config = dict(
    model='audio embedding model',
    dataset='synthesized solo parts of chorales (CocoChorales)',
    train_examples=39062,
    gain_aug_db=10,
    n_mels=80,
    hop_length=160,
    input='log_mel',
    spec_augment=True,
    win_length=512,
    targets=['instrument'],
    num_classes=13,
    embedding_dim=192,
    arch='tc_resnet',
    norm='batchnorm',
    activation='relu',
    depths=[4, 4, 4, 4],
    kernel_size=5,
    stem='single',
    widths=[128, 128, 128, 128],
    am_softmax_margin=0.2,
    am_softmax_scale=30,
    init='torch_default',
    residual_init='none',
    optimizer='muon',
    muon_scale='match_rms_adamw',
    lr=0.0041,
    momentum=0.9,
    nesterov=True,
    orthogonalizer='newton_schulz_5',
    adamw_lr_other_params=0.0022,
    grad_clip=1.0,
    adaptive_grad_clip=0.02,
    steps=6600,
    batch_size=64,
    epochs=10.8,
    lr_schedule='linear',
    final_lr_fraction=0.05,
    warmup_steps=660,
    weight_decay=0.0,
    adamw_weight_decay_other_params=0.01,
)
Rows from block 8 of a small audio embedding model, named by matrix and row number. Rows with one number belong to one channel. Each number is 128 + 32 x the weight over its row's rms, rounded and kept within 0 to 255. All counts start at 0. Numbers have three digits each. After the name is the row's rms in percent of the matrix's.
After each channel's rows are labels from the 100 clips, of 14976, where the channel reaches its highest value: "lies over" is the class under the peak. Only what is clearly more common there than usual is listed. The data: synthesized solo parts of chorales (CocoChorales).
# convs0: first width-5 conv, stride 2 (model.blocks.8.convs.0.weight, 128x128x5, each kernel summed), inputs 64-127
# convs1: second width-5 conv (model.blocks.8.convs.1.weight, 128x128x5, transposed, each kernel summed), outputs 64-127

convs0.94 100:148146064117144147128170124184161101113161126143111157107156121200085101130154112143149146198153143094082110148203158127095136086167130105125146085131117077108101134132096200201092118116120121
convs1.94 099:091207124031140186122162096130164138122159136172089147102137157150131237176080145135130128096198127157143149137160132171129082138123115136105176089152144090149131090120111113108093113111153096
lies over: G#5; C#5

convs0.76 108:087131130105100117147157147163099122118069102128147149084112144075135142091103121128139071071076096118108161144152142147084146107150199104131098140143101145107176180127165111175101105113108161
convs1.76 087:167157116090123150186149149234136085115129179104121189118108135104068105112084106117089196170086150121104140096140095136109075081119145109100116113092079116163122092103122083119181113068141143
lies over: G#5

convs0.16 100:091165104118128148120149161124062098080135146097157113135121119153184133142089135131144153129075101091087135105114148113070115181113124086118139126144112082099157081159209162146084145123114049
convs1.16 094:169128128126156099184204152144042152164091117199075128152131149159173117080200150122148197123119117166131091128110163181112118094161064130155066157169146101125157154148125143096141129142068117
lies over: C5

convs0.113 095:162084132119181140073123110099089080132122151115109090177208133128134088107107154206165136110148131128126106082136178122150113139162142147149145146126082172187106082143106136118201157217076120
convs1.113 103:131050089103150083138134139126177166196087150160157090118113172129145201121119140074203178151101151128126136148146133130111156150161105073166107135093084103094127123112118090116086134116112100
lies over: C5

convs0.56 097:143092147151128127067098142123120156141137120136062131108037104150123205125174184137130111154068123106130178154114146130138080110176094174118152122162114134130091141190098166135170055089135091
convs1.56 090:144146084092105123136092158150138131167142132126128108124110107158145108142114116121123089157111165069049108060127150110149124140159090136084155086122139195155159159098124112088102142131125084
lies over: D5

convs0.99 099:135159178146137074152109159052150129118164140136115092127112141168145059100180102076149095163067139235134150139118102146171129100171161111118127073103164111142118117096122199138119076142131158
convs1.99 108:101146124165080150108124116088198123141159140087087119131168119127177141085125174116149163201097135073139138101077176189125121133160148129095077134118132155236115091174080168165130184089146148
lies over: B4; C5

convs0.24 124:106141109118154131084103156194133184090200130135150163255127117129164138114119046123118086069154113130068116099146138109159098129143097127162116113111139122147132134192154162151113122133141139
convs1.24 097:138113144139113157139134078140078148117128102107107091145207135139098139135129126138141089143124114079109142128117105162097130178117163145178144129102115150067099177116108147151198141110163110
lies over: D4

convs0.58 108:123165084135242102122062083127088175099137116140168131167125129057115140082226103202140130162106158127135135095121137159109098139128138093107110070136102155117108101172105118146111156062090164
convs1.58 100:211165140095102158117146072081139103123143151144080079146132176103157114145107081125107144088138069085113116125120179077165079130104117058131123136122097166121143171073128090175136086147091076
lies over: B3; D4

convs0.21 116:108122128152116124087117217143158103144135143128101157118067120114112112131102195086108112138140173185160091189179096160154137123165155110098106063113146147175072114129113111149144114189152115
convs1.21 107:119156088117082114140106153180184145161169093096145118123100081120172156128097106164096115113133095116171135133135078167139124147203156087101121166141065148166115116149132146139083150174140123
lies over: silence

convs0.22 104:118119108146148066128136125125163135137149135167143041093110142069099080101089078095114122126178137125136089158079144154198114161089164103125122136113107120108166104081095152158171130071150118
convs1.22 106:140127139080123161156117059095103161173159111125151094184131172125103124103170103122169163178107137132149210112098137094092144115107082141095157093064107140095062127092069138111162142090129145
lies over: F#5

convs0.51 096:155125085154110173154137116152154168140123122118169172141142163181151085143182165134166162108147142120162174161144108146167172183158177128149169167135119114085121177158155163091111117123180131
convs1.51 094:152231120121106136143189098120146229185145111138139152157134184172091204135107135106136163128179120150144124143141116136127144129080134134207140189125146107121166107164178106136175136135085112
lies over: C5

convs0.12 080:120149103179130134136153168104122169118132100112150195111184163181133112108094154147147213081150135062140128134069143137136148111095081082169124109190084170133145116087075134158119111135076058
convs1.12 094:173122108127148099094186152117064138143121085172178146073100148155112162101149108128098135102198144147118149137139120151117110141076065124183186164146085115078121169179085175088078103150154088
lies over: C5

convs0.32 095:131057116164115101097147177150172172228134103133146142125156116137073155149174121085120130150148142110156094121148136140098166107137153122133152124091093152186131129139113145137120109190137109
convs1.32 093:138078132109121105124172195110142150138104204124190079100148159155063145116106159083119120099125192173144115099141155127128176113128088111149190154109118137082123190119120139145105127055116126
lies over: silence

convs0.98 095:151126183132036057144109162123141114094044112116105147117158091125119146075101131128108163106095101166142112104107118157108146168101122152174166109171085130074123117158118158110109141128148191
convs1.98 083:101112130190141154134159122121090158080111094078190145118100170122106151092164138092045172137076107125122137096130118134149088111108141143122199064176133164108155189106153115137173138143135116
lies over: F#5

convs0.86 110:127071114171107175196133122095137100128214118056137118107108119130175128118179136153162116080096128196121104131149120100115127159158112099098166156154152148075121163121113083171140155146078094
convs1.86 094:104111139129089090117127089138198102112096096132074131134147088127190132156132121178116141170142099080155091099165093038166156111211123177102115115189141200132116075112135129123168199127138100
lies over: C5

convs0.110 093:130105122076046150107111132148156144115150129136165162129098122115138136128124082101135131093111126168121133150140084112137157155135073130122128063090122119137174188100144178195143164127121109
convs1.110 088:155138120122129162148119138160131114086118116089124125156046143091131100130147107198129134143158129183128131133103079162090116145097148107116172147046174166153154063143145096074127167115135164
lies over: G#5

convs0.36 088:162143180106093142167090064058133056119100109126100110123119154196148147131153139101122166116153138099209095111087119074101183137178126093085088138048133141123075136129090156156077130101123162
convs1.36 095:117142083174147122049140150099134079077117071117113146147117161119155119103157163111144143149155126181106053134133123133179097157108103171114163140083144147132128092085066124137089121198151159
lies over: C#5; G#5

convs0.96 091:144136121150110064129135139106108126089159085148120094131119127174143150129133162125127078146151147150132118078106123245128154123119126107099161113118103116119195107020098112072117149113104129
convs1.96 076:087148143109103136141101123169174124166112057091121132090124146071118107128110116166143096095120104132123129161094157089102139117105125137140132155109137102154161047124162132163157130120132168
lies over: G#5

convs0.26 091:154092150158112086053126103161181154140134097089057097127160164117136167091117128111085135159129116137047113202089102124146099096148116150109145174160163130165093096132110132126132150110115105
convs1.26 096:064104135148188075143110163140106122171110146121173194163147125097074140120198182092103124098112103073089154176149104154130116097135093127128145113186162152080168183095114174133121138107103141
lies over: D4

convs0.114 085:122083119170113100178094150122135174140155138146108160207100080120151180132173211146127128116129122162167132108101160111129061133120123144131119115163132133123082061120162078102128047144124101
convs1.114 094:089161111154091067040150124205097149151068112164103156101197146107182131138093121152166123137147128123098070156097121097146190085166147169191082070091126105118120169163125183113191178107158131
lies over: silence

convs0.50 106:125081195082161169080131084131160176157204129099200177154117113148164141102192131154141140134111150119090115129149093176137104142139102109128166111093115131120139201149134102161152117131116114
convs1.50 089:154140126145128109116145140136133100115191160136122106123182125156133123145141153139094114139113133059129139093123184118134139140124100116183122177072171186149116196153105140128232149141145058
lies over: D4

convs0.73 112:174155127175139111126128105158165188156109084139099068109102125143121200134199102118057149119163152104093101094135113127089090101118125164117115121119086092098104132155170162047165163159134154
convs1.73 116:131112135159178091085128141088142128128146197095111137121106095140085125091110102072108214090106158164086113109166135146074151179105102122104134091131155204121132219117112129118090150167146108
lies over: C#5

convs0.63 102:183155112049073124139078161092085139157130156156195111168137135039117102112160131118181116128091162122120139119118142141139156113114114136095148176099080123139124059157109121125137129130199072
convs1.63 113:144112156103089132089134171097159081118127185192141189156120068165167124079093134134156097135123132115099111078112122120141154090102127120143136088114092077143096120128116104216158126085133113
lies over: silence

convs0.8 100:113132145207109098133060101173072110102136128147062141171113072100110076129136143133176134108206141146158193148133169112156081148092171128147097117128080074126169123109152113083110138059140138
convs1.8 097:074155073135071126121122187104158140117147088162123089255143126135106077087088150103129144129134163118086142176124124137132160150132091096119080102107117153126126107128120117129146095138143139
lies over: G#5

convs0.0 113:048103108122056112186122170122120134214125129081138112132161117068112148182119123129121162074098116112087113161170111121120204142151144054149197173127129105090192104136118121191116135131146115
convs1.0 104:139127176109161154152131098118088116092060154123146152121115118090172150077136146137110140077112146109126139107126101136140171174148162123097128107101117158132163255069129151146143155150113100
lies over: silence

convs0.6 083:189146162156169099156136138122085145116149134077060104161185161053146163076148128094083224181141101105119110149135147148101089126101135127173125127145118104173136136230160140126167113140146121
convs1.6 091:156143146115119189128134105163087129136106250148110112129137138125118160161138166120136161128119181079122118119166129138158132126116096107093106141147125231093122152107130127153103206121068061
lies over: D#5

convs0.17 090:138096123112242072113122125102101074118099099103176075083115107140071114111117109123170144149156044087111104154091115112184123136199140177091062085102133121177127121139153146178102113156140127
convs1.17 098:117100155148123155100134111135193172219135131129083152147090193123187115123162134115176095122115098096113141096119154164122069119104139171028161098119182141109149112153138098117069142152126141
lies over: silence

convs0.2 105:162134130212113125097132144157111153132123153072115113184230178101095135156109105118128112144160174139085165171114151106103156118157127126154142176114186188105110164112116093139135140141119124
convs1.2 102:121108124173107144129115136181132166100168166148098145166081132152094151155116156072103124195135129110107144167122145121149106064128058064052119123077113166138079113141132143112131133088084116
lies over: silence

convs0.43 105:120128131122133077113120104153116187094125120170157110105162117151093176109129200122117099103140130131116145144203154158133164169157160143108158111125108088133137108119136136137149095157149149
convs1.43 098:108118145113145116117069158128164154205152174102103063141089120107158130123127114159148154113111045152131104094088156158100071144094133100126119164173105176137130065078083076146113151140135121
lies over: C#5

convs0.7 100:162124151152097180105116089140125124100108105075196174101124168120149146171138104146147054135149085125147180156160068079159092177161178189099146099090157087168112124102126107138155101126126107
convs1.7 096:110116175113127091130106077122083098126175080116123117191134074202187138136149108140150111186180164125079141121112105132160168154122208152078149131120144175137070091181163142086166124120160137
lies over: D4

convs0.121 106:119058101077152169132117132110072080071069106191174047141151115152138117147097097226124152105151162075106122052098116167093132111180106093122128122129110119151115086128138148150109132100124114
convs1.121 087:082099144109118077080094128150138102169146094135133116100100121117090081084091114116153130131132121140153119118133133120136125103110120152105128131154095106147129012107177082150103073128099188
lies over: G#5

convs0.91 097:122148118142058140194188102175173110119131077143116193092120142143176190192140129128133091131187142112105104179140135106122134128142139130109130087126148073127104181067078143066117109093111118
convs1.91 096:146144115141100090081171131184079162171114161142128114142112160105133196149127122140124170113232124143108168141119159174203164059159098148151100123125111137080142132104108156131147152096135091
lies over: C5

convs0.9 105:101047149139135123083168146146183202096133138100142069099170118135185194123103129121081132118175111115155153143109119124095084174141158153130116126163100170099146133115127068181170150122101142
convs1.9 094:144108151157150081098115158112120107173144096102091199164137101121185094148119111111182138116160100127172059150120139056108109104121139139165110154142075130120183152128202134114165141104104119
lies over: F#5; G#5

convs0.30 093:152122061155144142141103153143164132101123153132148150141124114169084156129147076102058109129183116157188124130158155130144206089151132062155164101157163100114156150114107126114173142117155130
convs1.30 087:083124107130107118120130158078141127123130155090099050142128135124132084092124145154152081143199121154162137138138182143073155161173149141099092147119177167186146182148086142181144123104137105
lies over: D5; C#5