config = dict(
    dataset='synthesized solo parts of chorales (CocoChorales)',
    n_mels=80,
    hop_length=160,
    spec_augment=True,
    embedding_dim=192,
    kernel_size=5,
    lr=0.0041,
    orthogonalizer='newton_schulz_5',
    adamw_lr_other_params=0.0022,
    grad_clip=1.0,
    final_lr_fraction=0.05,
    weight_decay=0.0,
)
Rows from block 5 of a small audio embedding model, named by matrix and row number. Rows with one number belong to one channel. Each number is 50 + 15 x the weight over its row's rms, rounded and kept within 0 to 99. All counts start at 0. After the name is the row's rms in percent of the matrix's.
After each channel's rows are labels from the 100 clips, of 14976, where the channel reaches its highest value: "top examples" is what is common among them; "lies over" is the class under the peak. Only what is clearly more common there than usual is listed. The data: synthesized solo parts of chorales (CocoChorales).
# convs0: first width-5 conv (model.blocks.5.convs.0.weight, 128x128x5, each kernel summed), inputs 64-127
# convs1: second width-5 conv (model.blocks.5.convs.1.weight, 128x128x5, transposed, each kernel summed), outputs 64-127

convs0.61 100:77 28 66 66 79 61 53 32 25 63 81 83 54 79 50 50 48 64 77 86 27 29 60 32 35 32 45 70 55 42 57 50 57 43 60 62 53 49 55 41 34 37 33 38 46 47 47 39 53 54 40 21 17 51 41 68 66 29 76 52 60 51 38 51
convs1.61 102:71 57 34 50 52 51 41 47 39 69 51 54 17 52 33 49 43 57 54 65 61 65 79 70 58 35 18 67 64 32 45 43 72 46 60 69 53 64 63 69 44 56 72 66 64 51 31 65 63 62 47 73 41 64 35 71 38 47 38 44 48 88 40 74
top examples: cello; note D4; note C4; note A#3
lies over: D4

convs0.7 098:35 29 52 41 45 64 59 45 39 06 37 40 30 68 66 55 46 42 54 71 56 13 59 61 46 49 36 38 67 37 70 43 73 70 55 39 73 57 25 31 45 62 51 75 55 26 56 34 45 52 60 53 43 35 54 47 37 68 66 56 53 60 36 63
convs1.7 100:34 64 41 39 59 37 35 57 49 42 57 67 70 45 39 41 69 44 28 62 53 56 49 47 74 69 54 51 56 20 40 60 36 62 14 53 58 43 75 45 65 87 38 36 41 25 70 69 60 56 46 38 67 41 42 61 45 48 60 47 46 14 26 20
top examples: horn; note C5; note B4; note C#5
lies over: C5

convs0.70 113:66 38 64 34 74 35 60 51 41 59 44 48 37 44 70 32 50 33 51 53 55 68 44 37 41 41 63 19 36 22 60 68 66 55 70 55 72 47 24 59 31 49 22 46 82 55 44 57 70 38 58 39 26 64 17 45 66 60 45 49 42 60 44 21
convs1.70 095:36 70 60 32 61 36 64 45 34 48 31 53 52 76 24 40 53 51 26 86 45 67 33 55 44 53 82 30 69 66 19 49 54 60 64 58 47 63 42 46 65 73 57 43 43 52 30 46 27 57 82 49 46 62 44 43 43 40 47 48 46 21 44 33
top examples: horn; note A#4; note B4; note C5
lies over: A#4

convs0.34 098:54 33 32 46 41 41 48 70 60 16 51 58 44 53 62 50 48 40 39 64 43 64 56 65 42 48 53 35 43 64 51 32 60 42 30 55 38 82 39 66 46 49 55 44 65 52 66 28 59 61 69 44 56 27 45 48 73 38 71 47 65 35 33 66
convs1.34 101:24 69 52 52 42 55 46 54 55 31 52 40 34 38 41 53 20 46 43 47 92 68 51 63 57 49 50 73 24 48 21 69 53 54 66 40 39 36 56 58 19 47 48 54 35 35 56 51 25 38 50 68 72 46 50 30 23 61 53 61 53 76 36 35
top examples: violin; note A#4; note C5; note G#4
lies over: C5

convs0.95 110:41 57 71 77 57 66 53 86 68 38 43 59 51 36 43 74 59 43 62 49 39 73 68 52 55 43 43 88 73 62 47 45 39 39 62 61 37 50 53 23 47 65 22 41 53 31 58 62 88 40 59 44 59 40 59 64 63 32 69 36 26 79 46 65
convs1.95 100:50 71 29 49 58 61 70 21 34 43 37 52 73 76 49 53 25 32 56 39 18 32 90 45 29 56 52 71 53 30 83 43 38 39 57 45 37 56 37 29 60 35 56 43 43 30 40 36 57 48 51 43 69 46 32 71 32 59 40 33 54 30 72 69
top examples: cello; note A3; note B3; trombone
lies over: silence

convs0.88 107:44 52 31 38 20 41 84 66 51 16 61 50 63 41 42 77 25 34 84 42 38 72 47 41 36 68 59 46 44 42 44 58 52 56 68 45 55 45 75 36 23 59 43 44 64 74 50 55 59 33 48 36 67 42 43 33 63 32 87 72 36 63 47 56
convs1.88 081:46 49 75 69 25 34 43 52 60 54 31 23 35 70 34 49 15 36 73 49 63 56 61 41 57 52 56 62 35 34 78 15 59 94 57 25 43 45 29 35 26 59 44 55 55 37 41 27 46 48 71 49 34 33 29 59 56 58 75 60 43 81 63 21
top examples: trombone; note F4; note F#4; note D#4
lies over: silence

convs0.120 082:68 53 48 63 23 52 71 58 60 67 32 71 60 43 44 45 55 39 57 48 34 90 37 38 29 65 25 46 59 59 23 61 74 32 39 55 43 61 43 50 42 48 70 59 36 43 48 59 26 55 63 55 60 68 53 60 60 64 66 52 52 38 47 26
convs1.120 105:74 60 43 57 68 48 45 40 59 30 75 58 81 45 64 73 58 65 70 53 64 60 71 60 53 39 40 45 44 63 57 39 29 18 28 20 09 39 52 41 58 49 51 72 54 47 41 36 29 61 48 49 19 57 65 50 62 48 26 42 47 40 40 47
top examples: trombone; note F4; note D#4; note E4
lies over: silence

convs0.64 094:24 36 24 40 41 39 47 44 37 34 23 50 56 76 62 37 65 31 35 66 52 51 49 45 89 47 31 57 55 49 52 45 39 71 58 32 65 39 63 46 36 66 58 51 21 28 43 74 52 51 79 51 64 68 44 49 56 53 65 29 40 64 50 61
convs1.64 101:49 56 56 29 43 34 55 53 31 41 56 45 59 48 44 26 49 44 41 44 89 37 67 53 30 69 52 29 43 43 35 50 55 51 58 48 63 40 43 45 20 73 34 39 30 38 49 36 66 46 73 34 53 57 28 67 29 52 26 52 33 50 54 32
top examples: horn; note C5; note C#5; note A#4
lies over: C5

convs0.36 106:40 10 66 46 29 23 49 12 37 30 51 51 58 58 45 54 42 53 39 51 63 72 27 52 57 51 36 51 63 58 38 52 55 64 57 69 87 77 43 37 54 61 75 35 46 48 63 44 36 61 44 54 42 42 52 33 69 33 31 28 36 49 33 59
convs1.36 093:72 67 29 36 36 60 16 46 49 59 27 69 19 18 46 34 52 39 41 45 59 33 25 53 62 31 44 56 53 69 43 37 30 48 36 50 89 71 56 32 66 53 70 40 43 36 47 28 62 25 33 40 57 58 48 34 44 50 45 58 37 49 74 64
top examples: bassoon; note D4; note C#4; note C4
lies over: silence

convs0.37 103:54 50 30 39 65 73 38 47 50 50 67 52 32 62 52 62 46 29 49 65 44 65 51 61 57 56 82 81 49 51 26 46 50 51 30 71 67 75 49 40 59 54 39 79 50 40 45 26 26 30 48 37 42 69 57 45 50 28 66 59 40 52 34 43
convs1.37 104:51 33 31 64 15 48 47 26 36 49 07 37 44 33 30 66 33 57 66 38 44 41 38 58 46 28 37 70 43 26 53 57 52 32 61 44 48 76 45 51 19 27 89 46 59 41 23 70 37 27 42 28 71 40 35 59 63 47 65 38 33 57 47 66
top examples: violin; note G#5; note F#5; note E5
lies over: G#5

convs0.105 109:54 58 45 29 74 57 53 46 24 83 52 53 56 34 90 43 75 63 44 32 51 53 56 38 51 38 35 75 47 22 62 49 44 58 31 37 38 43 61 43 42 61 26 48 74 42 28 54 42 36 51 43 40 83 58 59 61 67 79 25 63 74 24 41
convs1.105 105:39 71 35 46 54 49 58 43 50 32 49 25 36 77 35 57 56 48 62 59 56 27 55 51 26 62 56 35 40 53 38 33 58 55 61 78 59 63 44 70 37 54 34 43 43 08 36 47 64 58 55 51 82 50 19 60 15 31 62 29 39 39 34 34
top examples: horn; note C5; note C#5; note B4
lies over: silence

convs0.63 106:43 46 48 70 65 44 64 40 33 59 62 64 36 21 43 36 35 40 46 55 52 42 50 61 33 33 77 52 33 39 55 48 38 23 31 76 75 20 49 63 59 56 49 58 38 48 23 37 61 73 38 49 60 35 45 43 69 59 40 79 29 49 37 53
convs1.63 094:48 44 80 39 94 44 54 56 42 53 59 34 37 57 32 44 39 38 32 57 47 58 37 28 71 53 90 46 61 51 42 33 31 59 73 28 71 70 55 63 68 42 26 77 54 53 41 55 39 61 53 65 25 43 59 49 53 71 36 30 51 39 31 48
top examples: viola; note D4; note D#4; note E4
lies over: D4

convs0.6 112:46 75 37 65 49 47 60 45 42 28 65 40 29 64 70 44 50 56 69 58 41 51 53 64 58 54 18 46 42 50 49 59 31 63 74 38 34 31 42 33 32 33 32 53 46 67 37 64 47 68 74 36 34 31 63 34 59 64 80 42 28 47 56 41
convs1.6 100:57 40 43 40 63 55 62 55 31 37 52 54 51 68 34 45 47 55 30 54 31 54 34 48 58 48 34 73 55 42 40 63 46 88 43 60 35 52 70 40 77 79 24 51 57 12 71 65 42 38 75 40 62 43 38 63 45 50 36 56 49 42 53 26
top examples: horn; note C5; note D5; note C#5
lies over: D5; C#5

convs0.58 099:49 44 39 43 47 37 44 68 38 35 34 48 62 70 69 49 35 29 56 34 31 47 52 71 46 60 54 26 39 34 50 78 24 56 55 57 64 52 42 26 53 63 51 45 84 55 25 87 34 51 35 21 47 67 32 44 25 42 81 67 55 33 66 56
convs1.58 095:39 50 43 46 24 16 52 51 56 69 14 48 58 59 64 26 69 56 54 56 59 25 49 12 48 37 26 25 65 66 68 33 47 53 71 27 44 37 46 53 52 43 41 49 38 43 47 32 58 44 33 50 64 42 46 69 56 34 43 59 59 63 62 51
top examples: trumpet; instrument: violin; note G#5; note F5
lies over: G#5

convs0.100 108:27 58 70 42 71 51 73 63 60 49 38 66 49 49 58 80 43 70 51 61 49 68 78 71 57 53 30 68 52 32 58 72 68 74 51 33 50 48 39 32 37 57 64 91 52 26 74 56 50 20 89 63 57 45 75 39 58 25 67 54 31 52 58 59
convs1.100 103:49 45 51 42 41 62 46 66 62 34 60 32 78 80 54 36 54 47 37 55 40 59 53 54 50 54 67 63 59 43 55 36 44 59 61 62 48 48 59 49 52 83 41 57 33 25 34 70 75 59 65 33 80 48 52 55 13 48 54 46 33 07 44 44
top examples: horn; note C5; note B4; note A#4
lies over: B4

convs0.15 105:34 60 34 35 44 42 51 36 50 82 77 73 53 60 53 38 52 63 95 52 49 64 43 45 37 46 72 69 31 51 54 39 61 35 60 65 38 60 54 49 53 77 64 47 74 39 55 69 59 55 29 23 83 61 50 55 63 43 40 34 49 86 40 42
convs1.15 107:61 53 31 42 23 66 54 59 32 56 47 63 66 48 58 83 47 66 54 75 59 51 53 62 50 21 48 58 50 32 31 51 73 71 36 61 45 44 57 65 44 49 45 86 41 62 41 19 17 66 65 47 47 54 30 75 60 26 42 53 71 78 66 29
top examples: trumpet; note D5; note C5; saxophone
lies over: D5

convs0.60 101:57 43 30 46 52 50 43 59 30 36 42 35 53 22 46 41 35 16 52 12 47 44 79 27 94 75 67 79 58 65 60 44 63 40 55 64 40 22 57 53 70 26 37 54 65 42 77 54 50 65 54 66 22 51 39 63 43 37 43 62 41 36 40 52
convs1.60 103:27 16 35 54 45 63 42 40 35 51 49 48 20 58 61 88 30 65 48 44 40 38 31 70 50 49 66 65 56 55 74 47 53 45 79 36 50 33 55 52 34 35 53 45 62 40 40 53 24 29 31 43 58 42 20 42 20 33 50 39 24 49 56 17
top examples: violin; note C5; note A#4; note C#5
lies over: C5

convs0.126 107:44 34 64 37 49 73 64 51 16 66 84 33 40 41 64 84 70 56 70 46 48 68 55 49 54 55 57 64 26 65 52 53 43 23 46 71 51 48 33 54 70 33 57 36 73 56 62 77 41 58 33 19 44 39 45 46 67 60 59 49 36 53 41 56
convs1.126 092:74 60 45 45 29 44 75 55 17 56 39 73 56 40 51 67 19 53 88 54 58 49 41 58 52 50 71 38 58 62 35 78 58 67 55 44 52 51 72 52 28 37 75 61 60 40 32 45 31 42 65 62 56 49 41 88 59 50 68 25 40 61 39 40
top examples: trumpet; note D5; note C#5; note E5
lies over: D5; C#5

convs0.22 104:20 55 34 60 55 65 48 42 37 66 50 63 49 49 70 57 55 32 67 41 46 61 58 61 28 36 47 43 46 39 41 61 37 43 67 25 57 53 62 66 45 33 43 64 74 66 53 60 35 52 52 50 56 42 59 54 37 28 29 72 79 30 83 51
convs1.22 098:51 64 77 31 56 33 62 54 67 49 44 52 42 47 11 52 47 40 47 45 46 46 30 03 86 42 62 58 55 36 70 59 69 57 50 40 33 60 22 51 50 17 53 82 43 63 51 34 56 57 72 63 47 48 40 49 36 41 53 44 54 45 83 44
top examples: trumpet; note D5; note E5; note G5
lies over: D5