From a checkpoint of a small audio embedding model: log mel input.
Rows from block 5 of a small audio embedding model, named by matrix and row number. Rows with one number belong to one channel. Each number is 500 + 25 x the weight over its row's rms, rounded and kept within 0 to 999. All counts start at 0. Numbers have three digits each.
After each channel's rows are labels from the 100 clips, of 14976, where the channel reaches its highest value: "loudest" is the band of the loudest frequency at the time of the peak; "lies over" is the class under the peak. Only what is clearly more common there than usual is listed. The data: synthesized solo parts of chorales (CocoChorales).
# convs0: first width-5 conv (model.blocks.5.convs.0.weight, 128x128x5, each kernel summed), inputs 64-127
# convs1: second width-5 conv (model.blocks.5.convs.1.weight, 128x128x5, transposed, each kernel summed), outputs 64-127

convs0.23:528530516485457486450525507456554530504496494508512476506487519522517500520484507498506483499491531497507514447484535551489527515494497510492486502466492489495539534505482506549508485501542515
convs1.23:466510549502485525522523534519478463505469494533540491501479509527483492463478505504517480510534495521465494477531487467509457475506475494529497504510524505500502529474560481498464514480508523
loudest: 1000 to 2000 Hz
lies over: silence

convs0.25:486456543453490490511484482531449499510458500459509532486479499509514501501447504494504482502516517491498478524460538474468485515502494481466475522559494499458559533529495480476481515504471539
convs1.25:509495488475486533519543477506496469477487549522501500499494547453501538523497495456472432489523497489493529491536512492489481510460487511527518473522506471548477466495524494519534508505537491
loudest: 500 to 1000 Hz
lies over: C#5; G#5

convs0.32:454487499536510488487530515517478485500520512481465526511436473464472485476524518474456533483500489461498494545498476496522520489478543532486474477505504488503516505454493523500495478519529487
convs1.32:508510472505485459502502486449560534515511521494514510440534495478483476512473571509530503455534501497501484460496490440532453513550504500528524478479514482486480486511495460512458517519480497
loudest: 1000 to 2000 Hz
lies over: silence

convs0.35:469510473514504516484471533467485499470453486498481498540520510477513537545524509484509494497485505523519467508534537537501519490529499476477511492497495541506535467483563506528473498516477516
convs1.35:483505543500504500471495540513490482534513467501493507512469481511471456483504476487478509524491509550442530532517497510498494506466495508560497492465450491484558492514556526508502512496517499
loudest: 1000 to 2000 Hz
lies over: F#5

convs0.75:528522516497535494524509502560413444472453501528504505476509556519517537550466525498517509497496470520481526515509533549509525502509538499512453487504528535491529495540485475465476492503506443
convs1.75:518482452465508493522467542476518495491480541507517512487455497456447467474539504500489501510483518451482462472494487467508497492458483510471544498509472522497526538485466525531517527471487456
loudest: 500 to 1000 Hz
lies over: C5; G#5

convs0.77:524507450507509491493536470495518537509514534505459497526419510516513528501506508508510488538502546489478508492483531537504451540478516513455492471531463489511499495512522490471476498479469574
convs1.77:531472496551528515500468500541510498532484527481485488520484486490466510496492472500480486501503491503490565488482528488511516455453516530490481525461486560490488521504518519508510499460479528
loudest: 500 to 1000 Hz
lies over: A5

convs0.52:504481539464507451552474513520498507523523495463450537495565495505519514515456518506516461482478477512506490496518505459518535515489520480492478477515517466510494492491464505496472487500515497
convs1.52:491472513532474501502491508521484501519456470515506503570463469483505508448448481469491483520463480486464490497485491483471517484465510526420518511477516496491509521511563513524508465523508487
loudest: 1000 to 2000 Hz
lies over: G#5

convs0.47:514498487497502513520486497483508503518518526523555489521516515541500498506554513498527499531513492528527493551567498541518535557511515521504484472486484478549503480495522529524532499521549500
convs1.47:499507490523492462546508469515504472516523482460499582500482547519513529499537542507488515535458512492508522516500495467558476516567500497476488506497518508511495496526495520520513505518493529
loudest: 250 to 500 Hz
lies over: silence; D4

convs0.31:501480490523508519504514540485520451525520509500473504546483522493470515506508511524510475498492513512483493479492523482507523528531472523511448456508472528518481478478468575445501478499535525
convs1.31:513494488535510497473483480495541564539477506486516522495500505485494536499494509487492472503533485553491500475512505467521498500456520474543482459496512471496489485488519456546518505501458485
loudest: 500 to 1000 Hz; 1000 to 2000 Hz
lies over: G#5

convs0.27:481506499516494498479546509533502500514520516466533497499533502505502504505471512562527561536438501500500506472511512466484484521541479494560467503529488494473471517533508483498505514500495489
convs1.27:493466527484508492494506475490503485515510501533516487480504477496488567486562520510529510504521490493522475488487511446524508504463492484538494514485470454519487502533467492541511503515516508
loudest: 500 to 1000 Hz
lies over: C5

convs0.122:570479522464537477510483506526507535491475480459509529507456490500457523472528532491473517498490536478446522507485493511521504511547485468510512492492476486485486496490521497481502537470474533
convs1.122:507501487451500496479483476475529487512489530473532497515509483449512543493529561484532505463470445473510436557527507534470515495527491484510507492536547493501506510506499480498503497507503492
loudest: 250 to 500 Hz
lies over: silence; E4

convs0.44:507515481516508488488471532524444500492497490527525493505491479499478550517508551520469485556487468500468484513485464512498509460522518450497517450534494492493530488500487488498503500509533498
convs1.44:492518476499508512506544519538536510543475462520495472507493493503519462514494462487503512483517475473511476490485488525517488507519497482490448514482548489491507503498485456535487550562448467
loudest: 1000 to 2000 Hz
lies over: D5

convs0.89:472492500507502510472541525518513499499458497485470458476560487454480473504497533492490498479509499495482479559518475501489485513535523534458507506518518504503513521459491457491514504515542526
convs1.89:544498474476497520498497474476535510497524450476525499460533498481512532511489532458509504531509490460509477517533485503543477498511532497514507499499497512498516472465526477504441520520499508
loudest: 1000 to 2000 Hz
lies over: silence